config.yaml
horizontal_flip: true
bottleneck: "plain"
encoder_norm_position: "pre"
encoder_mlp_ratio: 6
encoder_moe: "soft"
encoder_layers: 10
encoder_width: 192
decoder_blocks_per_level: 3
residual_init: "scaled_by_depth"
adamw_lr_other_params: 0.0024
batch_size: 64
lr_schedule: "cosine"
warmup_steps: 120
Rows from block 9 of the encoder of a small image autoencoder, named by matrix and row number. Rows with one number within an expert belong to one neuron, the router's apart. Each number is 128 + 24 x the weight over its row's rms, rounded and kept within 0 to 255. All counts start at 0. Numbers have three digits each.
After each expert's rows are labels from the 100 images, of 14976, where the router gives the expert most weight on average: "strongest on" is what is common among them; "patch colour" is the nearest of a few named colours to the mean colour under the peak. Only what is clearly more common there than usual is listed. The data: stained colorectal tissue patches (NCT-CRC-HE-100K). In brackets: how many of the 100.
# router: slot weights (encoder.blocks.9.mlp.router.weight, 8x192, trained with AdamW), inputs 0-191
# up: expert up (encoder.blocks.9.mlp.up, 8x192x192), inputs 0-191
# down: expert down (encoder.blocks.9.mlp.down, 8x192x192, transposed), outputs 0-191

# expert 6
router.6:157081118091118139076105109152101153130096131126169120121155171121131108117125069129124144110168170104138137135099145114150115137117130166117159107182112148074100138108171092147128143128086119098128114115115185120121140119138145166172168074094124146091127143130134150118144133108105133102067120140143130131138172113126142113127152145103084118142167125138120125159103138140127086105095124109121143135162128140124154146122112131104136147100112145116125125148161082130132169144132133160126105133149134163094140069107122097134112116089131128088112095155174100160131138135128156110
up.0:161123144094115162166069136150108115128133121123106107154144115157104149105157132144099165094148107144102097134118124136142141132124136109132111172072134097111134165126127107164116152120138102160179121105126116143136112119123077144087090119143147141129108084115134125124122137113075128145132101180139141107131140183163163122143144067068132180135089140161161115126164170126120113106136129152135148124196175162074115119145104161106127125115155093183106127111099115136141138134120141113131135140123096118148125114134097120116117113121137101092128153144134123117160140134122131122
down.0:129102109148152109162115185125126146163100118121089119090124150107115126127131146131138111152095129146155155110121114145140105116125090153087106094118154116122129142068107153154080136139131187116131139158134118166126161127100083113145149158158134180120147168137113138139119151129121141112122133147094137078147162110153140097101139166102135111121147117132148123153099105119093107128103112125131130099188126100104123121120136166139137145102082098133182155149191134110106165120172124110077179145128114109127143124146118131115124099089093145131107091131119127118121144175106150138
up.1:142157111130124163089121102161102140110141169123110135108117135111134140122123162158126138144165123138160131104114110107151129096125106125130118120130046122119133114170166169117132113122172132117127108160101131145132121161149103101139142079141112149130168117128112127164149146118126109189154112128139147139124131117094135124115117151148141163145138100098083119156141141075129103107136117108141141127191117128110141130125146122126146098177149126109119147163160094154123191101093132064124139097109110137188124094113138176119153156095129126110094088108110113144075104107116136130
down.1:145109126092186125122091138153143143131136097150129113179142117125129109152147097121144114123147137127148136170110158108119114153144135167149123125150122118143085168127144140099153120123113180152106102085129154118137172128118121146153139089094134146122103099114095146104125116146087135109070126145099128123155159133173127110109176148081097176154125144127151141168144182137169085097138136148122180104088158108121115143126120151139141148113113080130124119119141106128121099155107121126083107144161125094125157071119122093096107102150122126092160127134147156139113089111120149116
up.2:104149117141119040123122120164134128161160108168097096197149130132092124142136153112104109119122146159129118142163120160132107101117134094121131113144121134086122144133110174119121113122085156141116099125150129095126115140125136156101146106132064109101109151157072113102080131147116137152136122159127119138143106133095134122171180135144152158158123138157168096140147102116157099160099112134132113109139155102167122134154124089121126134069121104148140164101084165123143095150132091144147136125152106112109121141121183119126133138160091124132136133140133131129126137130086158155
down.2:114147138094097164139092105100119165116128151135157110124116107113132095108124095123102115153157136079134133125119118130135134105112131109128145110115119100103149117138123150108105142105132092090125116158099121157138149105127153133107136177151138139133132135099159150133161167149114096110116134141144100142108122103115122141116108115121175102109125140098123151089132173128142163115117124158095156169255108146134165132141101159130122152116125145159111110150138143123089170137120115125121092169095144144128149133070119130126127131135170135161100124097091125161130145136135132102
up.3:145148124106088108168159116113135131122092125099125131074127148132161149113137139148103144126096074126163129111119129092138159149126109157198142172108090137135155134131138109137158104128158110113077125078113135162120172147136104128098123130124153126146144139122078104100165126132121101120152104107157129163147100122134111141147108150178112117062115145147127118125101131125094111120147125178147090158151145144109117127134100116151109086137158102172123125123130157164147154119133159151160134133167108111112077095090142095138147161125125139158129130112162130091133114126151088096
down.3:099092128098144105147104150112103151146094111110131099100120142123116092119144094132120137109140159152154143131147119125135145108103095158122095128086143136134119158104127139176114159128138152138157117136131149164126149104127107140100153145128174149124139135108141141124137125140113116096108114148160137086137152125148109143121157120112091124127136130085146121136106152139104098106101085144116141134216136132117145144142110177126149168094124136139137150153142102127052119176158132145095129171155117079111163113123108106118113103059096121099138111119102155129177167167121183134
strongest on: tissue: smooth muscle (68)
patch colour: pink (100)

# expert 3
router.3:150067142073144135132088136133092131112106127117181100134135131143141124112124106177137154122154174109133165167123164117147110129119122156129139125174140170114087142103139092131129147155081101089114115085116165167101146088092138144142128114108139165116124129125097144112097152119088128137092110139134147114135144123146129090129143123076100137099163128088084129158116132130114095116108116104089129147141103158115146109115127143101143156091118157104115158166109106132111150149144138138133105123175131119088154100115095101184130105118109136092124105138162102135127094108134164104
up.0:198121165114090120123135090122107124149100162108117129109134160169167138111127137176136109112118084101145141146110140091132148114147106136128125127134059121101160142124163102155149155107095144130119108108099107150108156165123118154119089089147185142146161175117111100063155127110088108127120101118157109146137129106137166105100105129111145126141098155122110133136154152096077097116147161184148115107138138148155105140142125121133115127131160105154163153129122150133147162134146138132150134106115147167121138104076098099109098112124131126106099173112131129128158119116153144112
down.0:087146131123172143119107189107141165079099127140122111156098116132128099097104087139181124125122148074168138148134142105117121121143133179166144102121130139136118155116156132103149119137123101135146113144146153121130129135136154125136171117115124125087116126144130118110118128183093148093078125129121142107090126127139076137116167117086074145126152136111116100115115196141158135138119126123109130129226109127127162147130109152135145147120100133132111119149139107126115134159107119143107107189168136089106124125131129132131124109126102155090164112115125136131145097100134182116
up.1:146157121103126122130084154136144130115185178143114131176135133131128170112164150102155149138146107151101126114092119164142123102136107102107125103158098140134107103183114147126116124127141166149172129142137127150101078139134083128102103136128095129129152095136119153130129113148090129167149143088126132107117118077158151127115119121111157162167126093174095104131100155088134129133145127069134094118191145127143149087115130126117109121120145086135172110116132152125141153083134140084143129138101097128156127124185135128100139157159143099118128145098111096125159078121134112137
down.1:117116123158142147139143150105121114152166105119122133101122134131114161146124135127140093124129159148121147135186112128130148108132137144122163136153113110099142135168141141149134099101121135123129109122069141126139080146146126146153170055118128126152115155135155134152084141103122118150156108112144150164131139125124172111166123168109081134072144071137086116100140091123139078148128118104085066113158103117140098138108153130127153110147153149104131090130124126139135139106111105124149193114088101136145163101113091180180129125130084117102164128146153121143111114114139113113
up.2:127160161131143092095118089158126117146132083117086111146157108100114105119130072116158114123131114109148166153112135151099120146180135108135160104120115170123151099124126141114131146147114094147150136150158125118102155142099090150106115111125130147110116154158118129117119119103104124101136134161116106120090092138131112077150162121107197121131138155188071127123101141137101104161180113126138127134224135109120150109113142139108120153101144152130088100129160154110152130128105108140158112134150110145140146109141138136097119097155098131170135114145123152128169087133114133157
down.2:113151120142158120118126150137122096167150138121191121146124129129138108174152117115140100152115168106099107133080111133154080111104116101160160103134090153137120136115117140096094086103119167103147106131095136104121145142070104158113120188154106129138158139148109145146128135161156123115106122121102087134110136112131143115127138151122126111167108126158108127130086144138158136093124123132144156101232143134099171136128126143125127123144108076144139143108133088134122177111086127146089140134140114133169118124104163119145154105168172122113130112103111117160114120095110118119
up.3:161100106193175133135097165109150110131110145147116143125116141163149168123150149110173111089121121128118128118089182159134092154111127147090133074136088150144104152110134128122149099147113173097141113115136146131115141150114156178173088123124096144120102117133179119133153128130093133117094147116107136095170116151146113112130164123093113146164103113144124120163102147126144174091143134099082159081174111139124120126092120122124132119120103111118134162112154099098168140122140083146122110121132145108156102128142135136093131118119144137118148133101176122145108076104106152124
down.3:119157131088103131123135098108109158132149149083141106112145150091117126130090125135109143157173138119113153121148082140150111088105147115144107141129126132104141133139134150135131147116116094121164178142093127153092104104134124125090160133122168136107149173105088151126118146115093120162140119124144125146079106080127129114127081141149176102112136141116120126126176167121109083149133083123152108142172140134150145130130140128110112121125191147145095090153089160143094160132116144119137102127101129185137165122101124153163129136120113135115086117120065135163138174129178114117
strongest on: tissue: debris (65)
patch colour: pink (99)

# expert 1
router.1:097172120174107108152193130108148101173157129093095149141107115127117118150128174138140117148090088154108093088167099154127112124131125118144110154097120101139156114152125170120112118123154171139113126121172116102146131130124099091099128142131107085156134137178135117156161114161191136118164132097147142120118076120093100167150097114147158132150123115142143131111123087119129136135132140148162108118087126110157131158150115129140104119135112112144155135090116159122141094082144145097117144125088119118137112156136152152098146153150136124184142133110091138126117151171118109165
up.0:128150091179129150134106084144110115163134111126096136104135128133101126165121173142119082133119117148112110145167143134154127134148127116167123114116061132104137139093130154137115087132137153137126100120085096117105122123091111164147123082150161142112122128118088079132135128143138111119148115158083130168128111176099172149131089152130116111084105132129117135138107126084092114119116158125167088120104131092128164156116125143133182099135147133120136135130099118133150145122155152164142147116096132118179115101110139119177134113183086173166143132121164141154147110125124109168
down.0:145094137093134112165107113117141121104117168148168107139097123126140077096136092125117159109138110123130129132093158116114145135132104129118108154119135111143135113117131103112111165146124113122134124130176131138121180113140146120102107152137124124130129102119158135101184139115137120087109149111165079093143150136143072148088129074113133145131104175102137170146103153156151174121143129150134172146225140151141096104171096124134109181115124111125088109131134078111105122155127103132134088142142154112090138142135103106103106127101132140178119135137131141109146130166109132118
up.1:116140149090146119100149139077128122092128129114155137132104137153114098097118128166170148162072144117090139082095109140109129135141116159142131199121127139163147164147169141190151114154134102124096173137127137105160134135117127128129142141079171156176144089092135159102136118128111114135096134135078116153149129081112146111099106103117150143090127129112096114153117139138078099087173149108149123149137157123130160114150148128109162135140135165115141114150149088146103148154099151131140127136093121128150149139104139095145121131137135149087133115119141105107129131098142080150
down.1:102114098111152136172134176094153088111135124112115154132095134131126102112108114158144109122153151086130122160136124088119131123116139121144099127106135097156141109116129130127124105103132188108121094100122122111123150128122117115117156171116143072109187140082147132104112124183129138096129132111136133114123162112146140165093145130107124137134111125111108157131111183147141113163116122126138106132255114145145087156178113123124150118127114139124134116088115116094125129120131121131135153133118118088124136133149112132092151125143123117142120126098089171132130162158154140096
up.2:134088157124146130139131098140112127135140137119090114101148178111131159138153120142130103111128131144133144117134131105150129113126130131149176135114119128078157189147167121143149140107102134159094136106113101095126132138126142125172114070140129174099128138134106139134104143075126119120160105126134168150136117154111169102170139160122105143058085128149142127101180098131113106103141110160106113121120113128126122164093125129126139118134151114120100117114178133133120150132139085154145144118115145146115135091077071159145110088129081126114115162103181113150153145148155168070
down.2:112153139120159150102115194121123114136098138107138104119111119149109115122109094139139115119115134098134134151139111128128086126184121136122131086113136136107128105051124127112109110180126090100171124163113153140102101152113114113127174137147107151154150127153141151125130139177123146135092114169123103093106134133132138093139115134065116112151184077127096095129096174138129137159122141110133115137165145127153156101147144179140135153102096136121143106160146114133127177128106164116090158170132139140127134129154152132157126090123112160107120101174097118103111080131104144140
up.3:163127083098100093165169131082151123148150165125126118164135098118129108171118171111123125123133138163138128084153137109118143080101120169163116131102135161119131132141100071148160123108158104105142141149141151130161161158147153132113129136128134157148136119173125136133168138109173115105166153096135132112148091092093126151116107106121126134116105119114073154097115123148173153110109098161133158139169124127132141105122092098121103137160128120103125158136121131167156121117114129124121114104137109100085107144095136098175106151142138071159118132126111127082088116123168090128
down.3:142120137106111089084110134127112119088144156182126128159121119188127112122154102140128132121095110130136112139150169114119142145179108101156161134149077126131130106103141149140151086153136132130150136144157124124121103160171139112134124122140116113130115108155114136123110096148140125121143136148112126141145116135133106151141117121093078171103147107135101099103096137094125154134113162132135082178024118144144125114112137108170135134136135137124129155159116126119154134115107124135187151121142165126142099136129140126159102117122113126071128162169167074087141065111099128132
strongest on: tissue: lymphocytes (52)
patch colour: grey (90)

# expert 5
router.5:123147151146117173137137098106109158119124130124096094108151151125153168134173105120107113094148146082138130102147108154151163096118139159105147114124159144125128171162168103175172103091123110138133122138095159134079109120116141166121125103137139158115104146106146168127123147077080104157123099146120137159094154142123145111147150112135101106125094120127136106088145118163128121098125115150102152119162088143076130156104123148096121142127158173128067087105151101128144141123082082156146122154124140160131105110088124145152115106114095131095156126105137114149138138088133129126
up.0:137143095135112194150096149121129140130111146139156136131079139107136155130091215130163126114099107123127125128127128115186137088110115127099135103154083120155152146130113151081123129101167144157113107174111121168127112127144152145125115151135103126075160156147097103109148137097102164138109140105158137094142127133107132156110137095144154129134080139104100098128120139092130113130119148095104118113150113149159121114162142151130122082179118124160129109137113134075136187107135097103139153106120097131129102139123118148126156110117154154125127160082107123129124160093130169143
down.0:136137168115112087127073125141096136118149121168116104153127167143095109091163062115099115127142123145137123162114138178083150134134111158149115150154135097135099112171134188164134134141107121112140102147146140120114153116125073157114142128120145154120082106109132180110120123135101092118129148147108101167144163100124110120135145133109104140100152129101129130130132141127130093103124138148112085133151135117121133096129132179141158188066126153124151144149139099138098115157129136117155106184116117091145151072131122096132084151133105146124135104169151102131157129126121135145
up.1:183113156131145081129119125089125151140126102114146087103126155172124115150104148152157121128099116143121130132102167152149079140139132184119096106142128144096141141119165155166104140181139103118128158096123145147099120137119106154171172120149115144176157179158125142145145121086150118077112110138130097124142084105117125154109099168132125114132131130140117103138111152143125130149122111111100071152170156086140110131102139088119115152103106159091089126133121133117158108082133134145157131096124126111126151124139140143178107124092060103128116124131116092144134119153114143143
down.1:130174176126142148075132096128113105154148177117163132115142160121101153149136106121120101145170152143118137128103081162168125120132092116103139124156097143113161105135157119097100123112104128102148130169107121111086126134096140158094128100146130116172126126146149161115117144156132107186099077114127100170121108109092129093155086148146115102159184105129094156100137115142126126110159094137149141110091128131125154128117151144121129147101136101091112089170147068173134136131145137139130093092092121159150134123132174121158164145145111132151105119144116115139142118119143125115
up.2:080140113104157160115104172086133105124102104118115129106147139120094135098107102137150124130103124102151153101136138124154116168152105118118132141097123149157105122130140107107111103172161166155082127140135146113126079130117148146112121150124121135130136168095163156127093109155100147102093088140107128086161142105167123153092138190129132172145168070122110110151136141137154065144137109112119147149166148150127095124163149148104168120133072156119112116120149111129135145129117142115144184108075148137119175137152115128168142080115116104162125133128124103132140120146124124125
down.2:136148077095131175140128142138145133130092095135116157092113132184096129100128083147133072067159143121186111141124167128116124086145119140118138102097133129130125089106172099125137140127139137109145087168139114115099120120133137114129108150100153144135109136108136128097144131146100141140103102129119175111153142183140154161155126149105143122141127124092137097103112149096106095134108143118123138154175140127110136127130095204123141146124092116146141137107149112082111173106112116136077112166158138090105141131117109104106166116117124149141115115115154146167137133128134187113
up.3:101131104136139157127122118099161092103155186144146097168096117103125137167159090167151144134144137137149134131169109146124117120086091171129112150135098134118087142140172099115130114136099119102141136135131106104107121133140161130124116124107129115095171161123082146108110177136108145147111089103126144145130141132097081133112114142157128158118120137125069146164116133134139124148138079152139123167181133150111112117110136137097130131131156105131111122133138090088144152108104185120145086113094147133134129116110155132124109163170077127105130109162123133168067111105179120131
down.3:149131161142121110132154126150116123155118099086092164106149138153155127094138121125155099109087087150111130127122102130123169175152099069079106123133183124132143103159096130140120190122124154155129104118142127162147134098123109133154139121132135165173129101129144132138148125116138085103130147096140147105172113115148169081112131154124133112126123101122147115097128100121093119103124153120106096117122105107130132149131146178161112110134124133140193123123181170121105105140166107104143167109125113100120169138146114116070121131093162088117163156126113112092158143112140119137
strongest on: tissue: smooth muscle (92)
patch colour: pink (100)

# expert 2
router.2:152130141081152132100100141134164105129116097132147114093097162122143177126138117145143174108136151166134121137141135116162133165075118158154103141165110114113133086141177114181104138110061125097125123119088159143094118129130141154086108140125128150135162149109156139131123094134122132108105124132123126130147146115120121098140161141118149124138121147094103134164090154130084152139107098131077142090173122168114124095110142132113174104176144087113152175118125104136128112098121126148145074089128107127172098146104116123124110097109070144100125099133126140141140132145120123109
up.0:144127115153104142100140130089130083158130137123170125075098133204122127117126128156139119102146144163118150142115169137120073091152137101107103110081092107116162146120142147154116117143105131101140115186118106147116153119151089161179108136128127126161143159137157137085115140112106146097104122092113120075128110119135155119129103107112185109154081134153093121159120141102153144152124124119088145145153148085161146126171116115112126133119120129137133132147147118112157152091099121134128135108094123149158147132125118190114134116118124140160081164122113123182113123145133128104
down.0:120133149123167170138140088105091144125116070101099164102150171101119148110136161128137117140143162132114144123118085117125130115073128143111113124113142138155119136150119107123099146071140167136099115118088112122143160097117124154160156115102175136140142154112155144126135128125104080134100122117145168137141127130129139130118162165175143128148137148099119135103133114142106095110152107114124133101255107107098139173114141136094132104151117148133113100134121137135103149153172099141095117119119102115143138113099140115110155131106134130141132131069122126160157172107146119120
up.1:136122098127142080095096139110148130176131120157132115156112126170104132143115175097136105153159111146115136097126153168143075135140146135135124131132093121074122133144091119133115129177134148119145158157116135147127153110132136137141098144133109193124125111130112105146080126118114166085116168101104139104136073142168162136153089134063126169107123111165132122146140101152155121112104150102122152112156131112161158122120149147140087144156130117107152105115149137152162112116132146108101110135110114101108170153158087142134120106134111090149074150100158107131102113164148114092
down.1:158129157135070134127112132125100171130082129116168095089156135146157135134127098103069124122139129124124145145116119156144100142135147141093109117127158110086110140115106116170097139146108076072159131133111146172112115121105123130146141143143132167144101120139193171142109143124117134147125129167180080131099121135148127134153123126108130088131157089109163109122128105128097158166106132139088158143032129144129121130107129126131106133101130147158131125154095128149096110144165146159101109137118132178115122139113125120137125122087153143111096130169150103139152136155114128147
up.2:150102113137125190152099125133112136120139092135102122117124135106124138193147131152101090116127114125133084128129148118155120127103123147139133113129079098103121145128147150178144131128130130178151112119075113116117113123066137145145100083141170156102093119107121092183126115070138146115151123158083107152177138165155184147118116153114114127110113127107130147120146139117124115137092172169133128093157128129123105151076126154142165134119112111129111156112153120123162128120117142126107128119126175135152157088112058110134135094161099150147127137102140160156128132139114128152
down.2:159119123113122098144127132115147146109114122126130119141100116152157125148089122138139139090090084109101118115100156125109116190142170151118106139114145134155094112124122159136166112195169071128109156074158162122141121109106129128148115144121103153114108107155156111124183100133125142097115160127121109120124145145109086149106165088093116116153124147109121113159105134149138185132156178130139149115176146133126096111135132113110109133158113083152131097101108134097156117118096143127146117158168154155091094170159143077111098150124166143151144135140119137129084120135108117139
up.3:130104084162096171153162162111164111151122125067140141075085107155149134138109124174125088142125110140169152096135165107146109125141140129093096094119151123179130164116123120145107110143104139124159142139093125101139135134099115153154135132113138120181140171124100165154162092097121157109130131115114140082124100118152148103104073155129147104156124104152089138123118144115125136147115127154131123150174155071154135145119132106122107149134094120106127123128176123109151143123104131105114141070120171147131149109136077183155157130135087146121127129122119115137118121115123117140
down.3:139155103152151115176127142146152114157114127088111136102153146081090151129107140146119121124136177178120156107123086119149139110115117110090075096107133151152112108094102147129111143108144127099143126103100122107147122123111089149130159138103138141108134145148130166133132125147103115136150116155115161097160160131108194092120158181110149103142127117139139098127123130113090095117133092114140098096203126125122146137124105145126143146125127122142202141130149166094100166142157130109100179122105113131114124114137132087153148146129139091123074098106087133158137151144137150119
strongest on: tissue: debris (57); tissue: smooth muscle (41)
patch colour: pink (100)

# expert 0
router.0:111100146103108145105083114164107149106101146143181096119177150141135138098130076106114118084136155114144152126128155132149137131101135178093160114160124137095081175102154092121117117141110101092137149128116155110102122090133134159174119097111135159111104157119116156147085119102114117134083104154121103163126140147121129103106152118113091106107143121113143121140121151160138112120103112133081154114164120154117130136103142144103140168098108166109096147154144112136096159162118128152123093114128160142115158094101091116163087097101125119102131120129167097145143128100153163094
up.0:081121081116109119132143128114160109120140171191103145119142126136112141177170183125146139135136154141099125104129123106124181122118123085130142128126109179098132130087111128136175110090149155126144185146131122108116125110134149110146113141127105129104116104126105111133073105125141129115163143117085161105137131108132117170134122133160108141109136083171151129089117099154187145147095132114131107142150154077122149113122160133152129123150154108140110120147086162145146117090118114103171112113141158117111123152168114106157121150109145076123125139086118125158086150131122115081
down.0:132093150116139124146107164165107114126103121162130140131136126146110131117178141106095158116110099152103100152082148129110158183129107112128105148116151126145100145132098135160119133147113193129117089095146150159156151111093082116156100160130119138133119061093131103112110107156151126122124161154132089103176160120162121185095152101080112165148109117141155129165143125159127136112124161124121137145167137139119104104166145139124116119110114123133138132087120088142126109153152117132127136125140146113161126098162103109081119104116167127075149129133150147103132137163090085144
up.1:141115116115100108161083098090086105141116156106132126160112134120126113113171118136128153168160142150120140146119184114134112124096159168164106124151110146113117131148119169149099142178077111113160140143131161124125130159096128165104139124091113128149124152094150108139151158137140141122180094105117107147139142174120121163156104113132085151130157128134168127147139143106141135122101124130111136120179149098115115140161091148097139120064119102161109129154139117121140151159121107170176108138101154108143096111129133131168098149114104125071126108109158145161136160141077144143
down.1:135158119129157122087131106159121154163120093098074136113142146144108122132106094140121101106112115103136115162128112141131094136107149127115104109108148117092136142130166136130142140141106145169123094086113125122102119107093119144127150152131138139129131146139095098126127136140136135128098105145106134120106102130125177114154138157132142114148143121124150105140144152140113133119124131133133103101255150096122134150128126180089174094135075115126137128106146171090102147122107143116098127178164115118110167130127160108089133120134128154140172125078091132153111148136153171120
up.2:141138113130130105115087152138107125130107141132152105111111100100138139110126130103127180110142118134141138139100183118159130144103126137155132128155125143086156150092127109171087115124122068152140108144124145180137144113135154139127132120148115162142097124097110130122173152108166148097146132140125112057119147147162170133122121102111137135144103168149122148168120142165136143143082143141094156103224140143131132096144125140122150109105155107121125132133096096174088122134075128098122129113159124116152136097085099160115088132154122118088132079133105152119109134154116140115
down.2:116162088149131147105128141119152177122111097101102150125139136099138131126100105109137103158170137085144151134150098164104083084114153163119123080150186101111103111112168110097086146139097094115130136156115134113081113128115157115138167169131153145111125161105155156124130163141094143164099133127101132138068126119131149086140120162124161109133157127110154153121144124136111106136109122117143157125168110138105141118125114162105132126108111137123150120145144156143084137117112151123080098170117114141103138143100130117105131120163101151173092069129133119181122159114148156149
up.4:137122149119151151122112169106131127133144189155135112117150114160139138188170156098114131126152117111120107132093122172146116107111137161085113121107157120105123151134132101115108148136116160106163137157143131134098107137114091074143098178159094152140135114128156136148103147083113147121144146118128125061107124113180168137132107132089126142151145086156147123121147128162167174119125115118104154143154137082114105093113148147119104132122112131108115118116157136139136139084127132107090117123108131144120155143198066167092146111095143085101107131140109118114093130145140132105
down.4:139140118155121131090131155144117124124114143135127119123125158127117144138125128125136141107111127179126116121124146138127126134132095149137116125157152130118125131117128147155137130150131129114152133139140128143121130153117117106172131112106117121137114123154119128121092114132143154124144137111132140132146119122116134149140101147141103126112154089142154112129159085120106106138104126100114073144000126094140150116107144137160131123126113147128159137171129130121138101115153163125149144130138099110132133121134133151152141133120121135106097114155136091121116156129131146146
strongest on: tissue: smooth muscle (61)
patch colour: pink (100)

# expert 7
router.7:140147159114155162103117122131114159102101125106120094105149148108138148089146098140121107127142181098156162127132122142150134144099128152113124104127162158080085160126141095138134138111092099106120137151116152128116126094108140149126121114122154172104100138121121144115111153108069114129138096171110119126121150135126156113148178149114118097107147172096131122153141121142111140086109095135123156104150148156112152133110131182102148123103133138165129152159163101123092174179112118146118100192146139166099154117104103073152102100125114108080121110101137100157138130151154159107
up.0:135146131136152148143130160118139099107120157150157142118115106123159144122164170126158149112117116122137104074117136094131152151141112113112157121128118168143159122123127060118143098089127137097163111157120117113134148148114114165109075121142138137163101131135136118116170136188103121097133116150143120126154166175156093139101139120101079112162124109145105114119060110127160174131126102119140137157145102155152166132089117134143094101120131118125117099105111108166179147105132077147132157090120137127157102149147127110142135109144138141119116098066148168096154134112110103090
down.0:115170133102068172134120147116090145138127134151105138115115125123100151132133143131128142184125122137130131075109099154150116091112084141113115127130106137104140136098090173141115103086149142110153146202095076165084161148107105135112133124142114157132137173130091153131099167141081129159122128130151159103128090106119123113159103147149165117142163130140114103115142114107121070187133109129134141135118139133119157112082134138153083104114130087160137158156118147168143164113162136126098104136109094155143140124144130142148155129112123154107083141138098131128135129122151114124
up.1:111160151136126092136151127159151143141176139146091117109141134122140160136153109085118092108151100103117138129194123127148202090154129109111135099155160115065131151134138125155190156094108140119116148144130174154112136105148154153149137117152127143124099116130114153142098125115134093147117138134142098157125102099137101142128136096151112163097127088138115142109155105145170119123117136160082138132083104129153146135102138131166138128093145172111126129115144088112136107138115104108156124124096130127095128134115116152099097103114104092108181123090121105102154112127195110123
down.1:139125130140088141100123138124118120114114140130145131149115118167146110132141144131123171115092078152114114127116162102126117157160128114164153149139108130135134143125105136152141111161123108126122152135130112146131135144153149105151103154124117126134131100114115112123127094115177150125127159120108128127108116133141129158119093083121115130109113124134134130149118120118114162144145172104117129157000137121137139093116152109180107092169128121128116144142102111142153110125121148138154113126136137139146097144129134137135128128134142143111113163166141104073120094127127102155
up.2:150141098124142132107140163137138136144124109105170114111108128107125100139115092143122129115114121136131151153156107120109152116134103114109145121152120111094135105103142149138107143136092103110092094159134158115063127126122141145141171080129179124135134160133132099112098164134134122087091111100128116123135156097148130084109108148106091090101160134142118173138115110171140101095093122126106112137203085167148138132170150165118150137120145167137179111134115149139085142176113171114148180117123128129131134142109104135112098123106105127181123127151157132136091158165117142173
down.2:127165133173124179190145155132148115152089111078130159124126140130130163091132132147152128124137130140143136116096112139163151103097132129123096104093132157146110154111119122125102130113082095118097116124112115097080124122090116124117098123095106126112129118113136162122132166130109164160143118117141143091105117158125143096167191127129139110140115154154144104114116120142109115116121107147099192079215163153077125144115093133118124111119100097162160124110159106141141158153140126143107112115101110116108104118165124106111161124147133104161118116106177116161148116125144149140
up.3:106124163089145194139105125084115149104119122108178146132100145169148118138152096167145146124128175106106150129115098113170104123078115089146120155146094133114113130166119158107102122129118121099099152139111105100132147108123142116132150128115134147111091077111154139125106164113149129158126116086152149118111133122154133116133157108109081105089172139085112134145124127157141132106134138130109189075172152132079138142102125135132156137160141091155131092184155131152093169170139132155095138121137121132119117126128111106111127110091149132124108165108160126137127117175138116119
down.3:131100129133119087125161145099124151067131135116096066122130135131118116072109123162141140177114151114140162099158116117104106091122135149105125122107131145139116115141150112137153153138137088154134164151164142146148101117173158111116187103116124128123161175165135129132139102114112133122117109135153169128137116101090098109133119122121115139120124121106114087107127150115114129173125099118128091125178111129153147138103142088113123164122132183120127158172103134107103107152115105115171111179112140126092133159142138132181107148069084127091134145155120098123145139116133186131
strongest on: tissue: lymphocytes (76)
patch colour: brown (58); black (42)